config.toml
translate = 0.12
encoder_moe = "expert_choice"
decoder_width = 128
lr_schedule = "wsd"
decay_fraction = 0.4
Rows from block 3 of the encoder of a small masked image model, named by matrix and row number. Rows with one number within an expert belong to one neuron, the router's apart. Each number is 500 + 50 x the weight over its row's rms, rounded and kept within 0 to 999. All counts start at 0. Numbers have three digits each. After the name is the row's rms in percent of the matrix's.
Before each expert's rows are labels from the 100 images, of 14848, where the router gives the expert most weight on average: "responds to" is what is common among them. Only what is clearly more common there than usual is listed. The data: photos of plants, animals and fungi (iNaturalist).
# router: router (encoder.blocks.3.mlp.router.weight, 64x256), inputs 128-255
# up: expert up (encoder.blocks.3.mlp.up, 64x128x256), inputs 128-255
# down: expert down (encoder.blocks.3.mlp.down, 64x256x128, transposed), outputs 128-255

# expert 53
responds to: order Passeriformes
router.53 109:419527552422481452478517450470592455531551533349514426506532523461558556468578507529553464418489465509512556493513466483496517414588528519521541516506514507452494552507540518443438508523526605373478474482521430436480518489483558548488515521577592516507512501412434534524502531544605397536420449458541494496471462545460507458394518518459540486469420522526379517477435501476590491526622
up.0 098:480498520511551531479392515434597555478520452456514522486468495448478485433567510486551512393511461521504477460510564492483657443552539366523520476585511511506477461614463436569446499547459541479544459460542486485503509464470498507512467577542531453478469496548495505542520488517523508427405529425495428472502526551568448545421591423455515470552438430466382505505526457481536495517470
down.0 100:484502497431455438548423517588464427599526564517464500538534410503476523476505548521485529558489431500592537550442496585452424632507543572480526497408542520481558529407447444492545507436573526471556451499459504485559518534500504552634555433507520504461569497430636448436510437581535528577561563537593537504519464506395548490539438582577485589497507540533511508437495503467497575567471
up.1 113:471450492562552494471531466484623477568479565464475510499377461407457405461598472449517462526445483523468411460517439604482477473454524481508465576420491508462629560558451435573505495510513470442506475453487539450580402420497510465531573492485605361477551483517539528437459424524451505482501491468531520472466521565528500463472490465514537557517579434392552461582443457532576527517515
down.1 112:536497458485457526502487569595391450484449574521524463439605484609506555506485510489493628479595549531504513512445577527477480544478504497430497466473462538605485515500592560382593468464522466490480474467417540502448539524537507487443517519538389567468542461505417533508530451550511446475546503532486585529441407443495488541524469602473479485536449516486463479489533542501472452481520
up.2 106:487546486552449505553618528445515508554447497534473517498461472465508518483422478506448480514467555506483486558525456501568474448420430499479510598464541490516497462596571485474562495461523559516439635490572488432523429439496626485435497462511492470577415517486622479519397504459499536500477428570516503568566436538592503371535438484511494506501542449468516497429532547500538505437548
down.2 098:554440502496458482561554463456521448491510526398434528464603519484507494483519517472541589503459446456475504478529441466506546522470496495508474507519497568462483550458549470575549440498628541570440538490448503410508503451464437525498473507493426589512479483533366547499576535640460445513463495420416487416516412486597574475508504579472561478501531517385454425514440521539582422547533
up.3 092:461543481538494431481475494557502519473466478481536473492512555520449498481480500477540500445522575509561461478503505538476579482512464483547537391422577502454428463533479540501479481475407522411514488423550438490547511490480513472514464525506443439528524520531511540547474594500615385418415507441480530491462486464460454458462556484509417504523379575571324551475507465513507526474589
down.3 096:412457511498548452493560497540477488501573473479509546557551486495504538454466488479480543512493412537532445545504491533455433585530403556429519504469530573516512560464538541451565484468630460491478539506464485492599519516510421572571389461477495547493611540421570455502535463563378539573503544492544487548554488425507518467566456551557459557525561484471453466491492529522455582544521
up.4 087:557494521493482512616474505483450488471523454533416468523530480436423476494390502576475489549595566515579452473478474446628519450425406604463444566521479470513511506514442449592540536495505481640504543542445508470522531449556523472516457449490431483521492474563534484474554530508511594438545454475430521444599555513479451452523536449476429493418581503519533496558525513582515491515414
down.4 090:550550539478465572464487415415565552487470534521520504406429559453496463569524525525533404505529568421463495502545510474530531465530502449503493470473495500504465433516524539509478592545364473426586420455529540476473538498514628437412488542557558446504448510513435511529492528373574461399439509497552500519479593502497433491486521402459528445463437503561499501524473416512539501429538

# expert 43
responds to: kingdom Plantae; phylum Tracheophyta; class Magnoliopsida
router.43 081:596403553397466441425444459480517510492551558555494510528518535539512542497562442415498501476540494427407579561487507419424410508459625565439574574509447430523506493451482551558496465454412439473417509523510514425580491522455466472501518522498446591474450501433403521503475408418495563544489474593458580512475594526443446469507520486522534523537464553447528510474483496506577511519410
up.2 105:400563494456449421535566525486582547445446537468457396500559486527528501411542567544450582511458533538522562503577421526517471538443460501444516578484550573484460477489470450512573513474505435476496538504502558457478489472461505442498393536413472598520510557499513553572561477471451520491464449491546550511535419558632400518479487444446471466511509475407472497562482486430491505479499
down.2 099:508496457564438574470473546486539485563517475536474585358436486499495542539519518519547514554551495446573492518587515469460571559559537483644449493508487590457423474383475487465419489469547508473541534508450506485512526499475435647572397445568561379434417513455492434558532483562455550450510460569534467492421487489484507577488522524552513500534408533561532513447546478438523498526425
up.3 085:491482413481572489661531525505594477577500477513565455446442571551413526453535509616442482491495499580472468509467509521608569477464450486487466484461519523486499428537458383506551517513516511502554487477461469522475471519487550408503497453460503523552447511573479490424499522509443482391493548503483476445449493537538481483474533411500398456551545492543472528546532533580495513447567
down.3 078:570575454537475516496526501481517494557472608560446494487511451501412497456562500453477462493556606483551527502434495535519549497377438414531488600412451474485575490545513525514575502489511481438527519514475455508573439466500524429433472515517531550495502476461555532381539509527511469504458535464493539420549497518528463495555509389506498505556465483397529513482480522596547557409560
up.4 091:521457513510489454490585445437436472517508432468458531464537372596558527528475508564545456457484537527598446433491534489470465497513532620543452459393400476522526501545500517435505573478621543535463558515527540508466406542458523506520550546449579485494468607555538557414513504481570546498569496494490588430504494421502475570409450569508483447515517529520568522577487481522565579550474
down.4 097:454520627458514496474445444462500477531583620510499424502542443466546428528551507544488467431513485517469533450467549461396475529613412546514435556551472464533473531430534519530492566477522498535498428424456538545522523557606510534508528544579609509503514576420558521448548506497511374477474464422476463524485510526538512494555420534503447530557515483455482551459490504542470507455468
up.5 105:425412453491507459508443475569567453490441594530489458449518609576424572417533479496536531486523534604469473612479489509529441518538541490463523542552560557438539455480477454495553500519450463491490472541432523569529433468449554479532452482451490563539506435503363527455531458464448458436530537508440484403520560579534472549467524413508432473490475453498477490493460504474532516471543
down.5 103:443517487462525528440492523451462548499535437418499559537521492518562531520475473459531506545395535429428497500579537502492537532574506516474468401513537430489469518499516518493357463471499450439454480448563538488372574503391532550451589531426499442524425497480429399533477545463512498511567494506545543569449462454503513512539455562473492523502515475624585476451574427376404515554442
up.6 101:553470414433428545584504457436504518501501482513448531573474461466441449508493512524468512495541515452584454527482501497576558554488442588477540457440427598539469447489536515513514534457500493474524523526489536469614526459437511433477562490513475443508436484532517521510465527433534455440460479501516496444486439465406554435526474499577536472550442467508456560477539560476486528483548
down.6 106:492444578423471534538472549573518309459546554472531486436569610509480458496546496536478450515530480472464509443542456535540433452516548607501427451550550455392487523497505445493534502522480532532484403545460437520520519541499436502572470491598491491459615482525511589487443547483432491553531534532516485494578600464572564441467468562462465474434494497494462520512379441548482528551472

# expert 22
responds to: phylum Chordata; class Aves
router.22 088:517468384454435527576472431581552490505501508457525565462422526561488484579443475523386448519488567491464478526503512473527535611460550515499536557548547541519509524447545511535482479439486446507567451507521420480447482489488573422491558518514505585520471536436485512507456442561557479605520538461448519477474470540382487516552437547470486639447436554516525511527552545466479494531469
up.0 091:517543463567545566550552572478458479508510559500490496456413435547447517445464441520534431520545503551503414478543557434571517455558417528503565421565494486483496452616491493488677473477453539541453572457481455548572429469455457434521388491446550520553444419571560438443478565521530458480541468492469551466469554487482425472434425518539537513490564527564447613489477480537543472461539
down.0 082:505434498526536505500485449554510398453555428522633495441537596504562430548516510402520487472514569455500485467466466457472504528503539549474528497592472501524446427458524473578481479462524506508471506562534501492474560455499454483469552515460477436486509420619438537562490465490572512489444468452475528566610571451464470598571564530523589482516481525516491501561468484557493532559438
up.1 092:576458569448523455503523490494518418477487561473528489577556428464513509535528477539444469412454500503534432460417494423463479523532475525443503547505528520484505595544543500464437599462527551518467544493530493559510481544491650539418546530509490416490477456537421500484523453414564480455505438489474469433467481448456542634519495531458521425643505545540496518518593511510506399467521
down.1 087:510491472580504460556540516568392515549510515538563575556520505470527519525547386526489493442445499543578592611507479469486445569561511498513457494529505467472500486456492590404509455500537564413459590507580470486493494475430515616565532471473547515556504476530511483524457465514483400541476520443441500538560512512500574538463568505569559479477452467493457503482526620502579472569455
up.2 102:483432479592553546518519422475535551498438517533514522412449470589495454549513458586451520510455584508534435566596570469529474517539454501500555522561464498531560557558540553517531519481446579553449516329540481441516418468423481498459434527393501562525440463589548439570450447485458474570567451480489520565469482463419477562642447515499498478456551540515546599551605502494511500496456
down.2 106:550480592438493503469471456519563376480504457511595469397565597489541460506577485455503509449477469451443564477484501452450384514447589498567446430555482480379457444474466472538518511583511547485471468607523521490462549555526438575494546552506520503456492423537439561538523461520487534455513485481500491480483575490478461501495478546481539575470459475556511479510380485481491466622445
up.3 113:615522480492487445523487484469492401497490542465559454540484467481480557442501524472482558591489478482453483458455437543538454498472494444480390560408535487531428478563530368473511471507627389534543482577473428517438473430520564443468590441552432485497517480463481540380484598562535497483533643463472443473543514544467504523449490452557469553546447537450563567601500482505499415533530
down.3 113:460450468473526521508441592479454557451568467488417516485525462393548551500484514530491466503535488470525515475475553512536582527612478502476457507504411475499542565466532521413422520440442489546547517486577504558526500486452565500529455504516456493526443502455577379512444561448495491498523461504493520569526553452562509513524482480487437497483569526495505486437614452442364556442534
up.4 091:503478468539550495485518500421540409487504572549480577531442454448476555549444438498490507537499518503563420588428532521514473529523522495487494538587472482438531508520562478564489559489503604477454588514520546447495543480605529595502504463462542458522551385552479427402395533466499484564451568534493362521439484401508526513505499541466494498483498507597524578500514457523524536465566
down.4 091:539446494540450461487537516553505602522463505548544566412466543518566434462455402559404533552530460539457524517462467500509487500566460492496546525555456399541583520443495554448492476616572444516517579495448457442437540468487511617529514513506441556498430405453544573580435456544444467557539492463487527492479439430530500399418470558461505434447478479550483467473529540424603460505529

# expert 7
responds to: class Aves; order Passeriformes
router.7 101:466552551547433485485442567519510548502401590509458439486477434501456493394497568542539491577454470436526503501415444585521516438529536448534535513511526437539466500573485496548521505550487454550499511487477452489529520453531486524389526477591490449550429494461599437548568598553541550506609605390477457521605589493467498485527568498554510474470436448550490572460529569485493504500526
up.0 110:449482492589553454452543463476546551522402477504568578434528513535529507514561443447508521412478448538491594465552575446452577466480481461486596530486483544461585479511484509494416479522479484490532558543499500489545496545400490517585420417505528483446487515510496578542551333534499483539389402458479572500542508500588444474527551503459452568538542473514457420465467392550473471507487
down.0 099:445408600443437447476510527552603531477484515535540507530540567577492514530433526565467526523490457577551417454466531432473427497597461579456515514458454547568507524472562405463550507440604520603516502444416525424535545545491490542439486506528519539503458500478517409472431477535538475481430485498540515561551515367483564405487384499538463512477568542549378378521530525516547425514569
up.1 106:527493483603520502505555527467532596525569503459468510537525538528510511435435511401559509439496515571494557514550509589485569483431487558494470517467518547487508420498489501583440426482507516485592497598429527505539538574486544429594471371508521430416494456524540599511486445545504433519423430539490531570449383502565496391540461481530440618578586424508445521449485446484472475504486
down.1 094:527521547416426427490423585455551471551579538480637517520496484496523501483383454496425522509504463537460458480405497398481457482543517498539555550514446507534534475450565443591489560530573440586452397548508496578497601533557530575506631516436520538531507482553494497528467535514593414490536500466467516542588461405462534469472392539508488482446538605472426536524549537531529405530513
up.2 113:536513550485475471487429561444500507426482522517481481550537476502490443418426519522489538574528551511646530484480458605465511535493541594437441539497512502529402418444489501629464544503493522518483481429562484548453544437525431503399507416471379480468509493552527497469486601495534418432524542390527404541522533512523577419404503467578587504505440443591494568498522472505555575540467
down.2 108:511506526404602543509556475464466545496507443498445528539544576537578556582474475499495528531526608446557490470521483482553502500548466515476518407507466441523469431513512527548446400532545447500505429490501485484463579525447451518490568429437507573566484547418435441489467499506411476517520429511545442466484450478496555514496543474479553461557540553434537430439470417421475518519495
up.3 097:521458527504520444497514535502558469461461556534555460489512550550462549525606541485543518517518413480585443418472436400514371442469497487452459439518477457487613460549536464484565437530494484585505464452457431495533465530459510497381443480509498458494512471532391534418601531551550571488521552485535497449483502598495487604493522492504454522552431530431457451463453443520488516505496
down.3 099:504539491480540583502528493458447537524548432534474532527541449495537464558559488533513512425532533506537573537539556571516483502516483524519515422480483493524514599450473533457532544449502545454482468397563442588539464508494436569582444506461481537490527521427572426524548472446395537458445533497510520473411507483529542478492453608483439486448625551500465454477517527481445552439522
up.4 101:566616527561486478380495483568453520490478440412508529535499545506443449460509544369451502500497578494449489450570464504363526563449428472496566559508505546492567516493576514565523459478546488509499524568542499525488467448472597482449492487490488591397508445546439529472521513435537480447438461540505506485458489547490405579500570476541450547479523546490486547523457523525508542603519
down.4 097:515492372545479466606555472534443460501540525521528534365469529419447558413511454677519485516514478602506423490431479517620565384447423484602516490558548554481515408510479464479622582583456512488545548564433433494555483564560517517493452532568506395523504480523515541459491462619509490539530559497479520502493535482486503528515556592526442477417566436475557493479493566469468474355482

# expert 50
responds to: class Aves; order Passeriformes
router.50 100:484477380449551467583569462586419468457409542588505465486603535566544550451532563537450447512447552457501564527539476494552458505535526560478487431454472504450481469519459405439524406550430448458496551455423410536579553502452471472561516530558489524552514534555414444561581513575493446419636554480482553488575429529563444509504470530525420487452440550396542540483482478555593478481462
up.0 080:446508401587511528473563519546555582552417480574585451503463463537506479440555458447454447561453516447471509494532542589490503518596555495458435459487516463469491419499448461544496417544550531531501489494495436495467540548449463478429464422499565467493412526497412507496501498530476518524505618512458496406578583511490553490570531431512459517461323481520559601440487596530515504513441
down.0 086:488508489449488501505466571500538515495456541536501506485502445467514439499468476521551554416638580473569487388492468556557445443490539482365571519511477473516533548512476558591468568487552482496511595438503501522456469472577463517520546452586409376489531435486518501508485497432593521584470573439496462486588551410454477479403510494446457494586606530546558490601520363489460470430573
up.1 088:501571550420491505506528386630474548504477504503358386514431564494465415461429562459503475490450505501542469539451417547510425439459502455445422429501516454539561435510466499510547473494524435546447541462502471430477527434502506533442473475477506494513560479521432500478489571462550536566600579604461489445433420506496526465519496519546545487526483501469426507526445486515510415473549
down.1 090:483436461461516469475523549484540509554551463563492512408532545477550515546450532487602502547467468415587516501545471439474363511532458526444449487566452534478502485448563567444449470455592475488448507462464513542488549480472522544478503498503417571490527534497435478519553485476398410435470486520607501468516508439428538445475399571535523539528527550546530495606468451447482575562577
up.2 089:514489532492518515473457492464552541436449431498613477516530540411510466508530450510486471519502474486562512448524477432510508427416511483510407432477467480456485506492482500471454441442468519478440462455474505444496533459471509480433493461527456486477479506380428418514564523500479539430493471525422527551497445425396531551515514458512566572462398467570439465489496437681484467450551
down.2 098:449507433541460462473605511458401518524482537544561524417489442525425487468507442526580517467549540485580491478555475562482517538480471457424516578577559564518580472435413512516418537563526503474563627447442459491428496569491471588545492473577491437461447478458513507484473541462579474527479527514616506520476513499439523481452500481512481514568644500520525480429514464457453519387525
up.3 107:439553536483467543487491576457621579448539382379499505519458512524507501566503486481396531524518430513455501537441482460471561486455533466517475460471503499485524503526489502434413487460522457537545433521515560469412493529565451483484391482506462549443473497456513474491498487411486553524454467528504388471547521467388457583485458474564536554482456404478452403520524517591496413528511
down.3 110:524504446601496464511547514507475465621572475578457506368432458480495460497573538515484425483546541551505478492550452486512579549507526400556540576536455541607525462422474520444515518529536489526533586438486481558392469530507555574609543513557565445527408474413551513473452478456426403485501508484572453527444544536478560520448514544522430446531494488457581460445516581438463437438496
up.4 111:479602460534471597498528557625438543602674439401507450551492486426504521461446458502567553549495498494470453427437506488497548455502462408546450485511569514446501457550469540507450483587541480547512534556454531431410487487540380527499448494504520538496459531534544474442439504466505547432463522562513429497473519506438539413473523434552552446484492466547472450502540541536519495516515
down.4 115:625451586543442487498447520536542358518519475529420451414442494565523462547498554494379444450527536539501571486487498472517555531414518442527471531479419506634452475535495492513537525521575473544519444532520547478442535426576540422538624493429470448486543505520525589476479505516480460485491477494534507617421494552524544481590525504535521392494386485417488438513409355549471457574511

# expert 42
responds to: class: Aves; order Accipitriformes; family: Accipitridae
router.42 120:479563470618486528567530520525435556508476560525489547465430540520526488512505417599414488522555572553615401407532485480563511488558466525526529466504460499492543451565406509503496501556534506514443478467500484444400583450516506524508534542397524414549427551540451522398544480546531535512485533567476564523467545500462465542520562431408509533424469505562564562560451468462570556444521
up.0 095:493512470693444557535479509481461534452522532452549548522473530535399483411445467580356571599539620569534431477577491572518507503512540475463501477594461477480517459531473521619513542464491453539461451475446524420457482465504491508507492523416520410537471555545500508414475507536509588502508520455502508531468552500540490511633521363422527605432501457529590517478507524478532495462478
down.0 093:524569539480553492515470506435392407495552472495404538447519504468557473551520454476499554487500504500502450449483482445464436557501455498499471424429495492468595540451423486536559507514488428560447486466541452494463550441527400519545510490432469555489499500591478545451498423609533578626500453549478533544516496536408548570469535561508538493498519523536497513527373472563464534611422
up.1 092:554412436440465459545483504553513508536362497516545509498565424521454416492509537521563463513403418478538613565512493409556486442456608583448476588501511525459608491504438538469492495434470550428459452549540485545513396543475503422525558475469537593545587439405549481605570494519417506437483517522482391436542480524504502500516541509539526551459412470539510506534492450483500543461510
down.1 090:588466584554445494437526510504504481505489487503563539438487533551594446452489506521453475410549539591594445488484445479421509492552515531524549586607526454529538465479528592516493529533525466467643444548539515537470532514542565542476453516468507549391574479411499529517565514552484454480489482539453439422496486491562541485562489440471552460354506492490505482533597478452484498578546
up.2 119:451515494464396357512565452532553506507392547486412510520463461515468435475499447513488411590501519514607485512533563471513492554402478575536527539552577561467542497514507493479489523446537489501537546617519529529573531496563536476524532480450585475503540526398547474485533516473503530468486453625514463426494495553539482359580453464455526513452414490509539366569498438454493595522562
down.2 124:505435511443531395481505470563476551445565424462439498519572520459535493538532475454468441530599519508539448483494502502497502529547449534458433505515495523495472509504520542496497460465568455566464506529562509488548552495444450516457441488452445569482563502486570413569498507544370572564595419483500467467573533418583538522563483578539473514508496443499551419545557481426368524564457
up.3 101:522440545398504558513424491551517555597568491525555450505462494510516386461414527483524458564525418586481562561432541441500462510549423562412430520553578453498466459448619528514533515487561482420514515537494506527464477503575499497500487532568513569499622448412493406543404588522425560558518529483509457455557505462484598464504463583569479493456526467560488463426567560543546473532491
down.3 092:462498526510465469470515467553508571491510559483532505486452532510483524475454560497406454484536430541432495380544461538507521468480492453480591536574532508505567524468542595464483539546408434445565465527471491584489538611539565471538524533537529446531562493437440546614474535462584438443448465489522504545456451578526375411540511469436454594483552531480458487477492519447460471429557
up.4 104:438491459439441544502484536570513480524410568409410476550571460438420496491538465465458424514577478507539499533457613467492418534552565561558406485571561554415542528422590573534499490416522510532576525615471647572498477526524481441442525471449525556467518490500543517488559558412520495536483450480440474463486476559425518394498461430478534478472389534606531534519474530479486487571510
down.4 096:397556481470576482516518522576542422497537466443513466520582513503548402576535524513546412466602491531527456453487506515502519528586523465490436496525556496394532514503529453452468492470515453417455512415583522528510458502473480513552468534481478525554565579439528435615474530449423523503570531423501524526554533502564449581543460534532492552426501468546462479493528493503421560552473

# expert 14
responds to: class: Aves; order Anseriformes; family: Anatidae
router.14 105:541518459515506509485365442494410546534587494577518462511475512423526405509452432461541473538421462449450484495491525483510384536465497526453475492618478515460457462396528563507398418515550543460501515449526546450531576481457430477495521574508512465491468476376368450560510511458463460601484446565550504570438538581413463552517504460488599498460525396549522458477516518527529498515416
up.2 096:597509444469497466453625460426488455456397488501450555508563412492549564605497599468463509458461499481527477492543456580435497558481501469421417562410571581499458452560463531492432480507501509560551497443431529412491499502507443439487489601509417561420444537503522558453461515469571454489521577489539361490546460477514557497504504441537505550511515473534532513487496484540556518581619
down.2 096:431478464494461461518426485370565444439546558552519420508644523415569552443466455480515411527519453437436465518469458446452499508517504568496514535584499457444568542479499432584497463544512359531503410541480517499489530522471534580520594497567524493533448511426491504486562494505455432460511419492452416510526533489485435540465397473484480522526521509525501532527465485471496479500397
up.3 112:520546539470452554429471591579556514466465494515531459611481494439448459509440515456553558508523561503490562485470516488429480494318470462562422477484424495519384460522464465582488487483569515478478560404588586439542531458470537513438457457430508462491492530512418448507496499495567494467514475538499492581455520549505441524531499391506595558526523438490450482452520440607434465488606
down.3 113:498460520549499482510507423540477474540485436482465520561496562535512408525558498548399421508461458565439458531507440486526634464494558532536447515571504501541392471467471530507375451575575512500492532451553532490480455520509525433497547498498471519481453587406512505566417595449485492533559480548562436486449487564592507533469445498568539476447411511562438507547596543515577458578502
up.4 097:530581475473476381503435501628488498463439502564459444506527543486535471473492488513516508544500538480509448484475482424495413484439448477508436600505450520494448495491417463524513499538573446449597545655593504509494539410475527420513477426462484515480515518503528525495520516562555488531578496479479490461629544527473447412494582386520523493526432486476474525537511434497454423533569
down.4 103:509533506496544526486414479516426570560461551448469560577471492485508523550454506521463557475451513463435496499541535487468561539569542547419547436457510446505525436468546581447473524493459468453517421458584514532528512528427584478454560453510532461498506555484473423500458501413492456410519457555474498595416461496576453516557463526426499514491475525467481404459505441451467593540461
up.5 105:496484450588553531499503451447502562546517562526551414551384405474444383464576488489534593542484517463537482506520518560528531548512482569491533524520415506520390470483512546502517489531566543409499522437534517459545566492509527495517440428442519408498504315511435529496482505406440437504480550451510544499467594569517416444567585521515489524444503475549442528410467518509478475493449
down.5 103:516432564480458527440505547652448497520529488503474625455316569518436479525505540479486492503595465610498503505445509531446507484548413423479533410507550514500493500453561640393495493530591590488602544518526472471490478472467512457522471436452524384439524423472448539526462496481525515611472444528502510477488513486568466505486537485433406478586530496528516488463557527433420482403489
up.6 089:508508538467515555401514467448504536536500492478549488486520481483375467500519509508459495521463503510438477499520482565369620502493406556494599567530530523484604613561496417519454617487594517526531517526485430529445499538477515613538530440498425441376472442459523470492513510497506483427409500518539536469469492460494491553547537487476494467481477530469511547490521592637468442542489
down.6 085:507543477465503482506491499553421462491606519526529518567532398532485441534439452482549510447464549481401502508518596511427436493429526483480375590614476539478563480462550495535437538505478559469506550489583494489567548514499492498476480547502506540382495428452475533510538523501494408557508463511519574601453515515577581479503452489461525477530484435496513510544483502564595476580401

# expert 20
responds to: class Aves; order Passeriformes
router.20 111:441506434468528546530450528590428549535492467481498502508580544486569428474462453552582494524564503525472553444521579516537568507561454454561506492487506491426429510537548473516537505547570502498497448568460453524626551537473380559470519504612521466519479436584543451530517424576542530392508477605490431505620556544471500569507502401481512440456480566403434502501487506566496436468412
up.0 091:446522458470549474604437430544535470480382528468498510493503584585480539564521478529379440523544567537448406506504501622542471515493565493520522506520598542545421499455608579487501483484469474432546457429482503513498403411582448385576512571475533517519569507501457556488436532490526557470440544504499430543413493467483505578540472449486470531484479459541468513485525540459490507528546
down.0 094:525453560540498575558542535396516602478577518550461543462521428460533553491467504548494485396577464526515511503522486393567603471499409430449585436478460560526510476570512461420526563464446469612505525459446472544542539546515492589491609504518467495563498549497486454579488510507447495516588507527523433487515480529528567448469514563493447465443523516463489438498505540495463470424482
up.1 110:426508419604570500521539459509458491554489478416570398471492436498480493445565480487516547570412513501475437534588478512531497506476497484493524518480526576381473429466482470456502486563401573486496473498508461497525417470480474511505498511426448565482504494565496614472511442458478537476519426454514537414530485576489480511523610483568458552417499422479513472445360608498577639531440
down.1 105:420577456531522478534426526494425428507487468478513541620476520509612535479512513476509602525443541462459598536471484507473471559439644519514501411527544429439494468447450534546430450478506525445447581511491502526484591423539506494486582450499442456496412525466510546519543479478585511554495500552517495507563433583451459498460553509424505493509485557462615564500414528440495517509377
up.2 102:549499574498456553375448464499546494537514471523494490535482529455432398533584432398506504515525567473500459434465449532366449522535522507460466557566472522470499517495544482549445544462516487525464527540461478541475472506442488517542581472558523481441527452463478459473494521524500567420463538462499506465472461427495544595557612489542538436546493465577474525459498508537563520544548
down.2 090:493455439595513413565560527466467470455511528580503486471464508477415596504441478533504421378547474550497448579562510481511487508533432527539544546474441568532497576495413462398552504569414501517512530514514414470542562533429506586537448499535493443490522435523510539487510488612519534519571464508501523602533520557521529487550496456552445524508504493409559514466459568533458521443471
up.3 091:476527496486443526475527599535448521520554543484528444474518469526450468407522355471532585637444467447417478540499442627521438451496478460485441480503541460494524492559507490454636511519539509402446486458462569536519456473457568519434493516425527495576536557475550477430482510464460412584536519451502492487512482575498400403484490489517584496521559464492496568493476561513522555458584
down.3 079:519556558448514494505484449517526464461386452488521528547479526475502424512440497538532590632454590514429457582511519601507483471542435540497367569478499469397530552469470456505506428533580372347584358515523560453502488483512469523502491458449485488526530524570533483469449485508479467434536553609539565531524496417590525534510503492520401538434484460578546585480484468433535519590497
up.4 108:499498465470471463555567471554442592541519448345358504566498478562416442462519446505419574559513486421468552413497517509514588541479501479477529544443442536556502511456476478500418561534548494557511510535474490471499430489492478518526399502514367502527491449520494479467412473500501500420451472557538581479519457466513490495444582468438486464511533510466493480449541608480550448508443
down.4 105:470500513539541540511502524508412450567556487462457465395456482535598473490561501447447432515532430517535533437453492528440544576532549430467552571538539445457568432522463481381480414489505567552533534588471465510449513463518478518578466498442491418447523536476546610512488525472526437530496437502483497499419559609585489403422561516460510440466506440507505453522396504567489494492464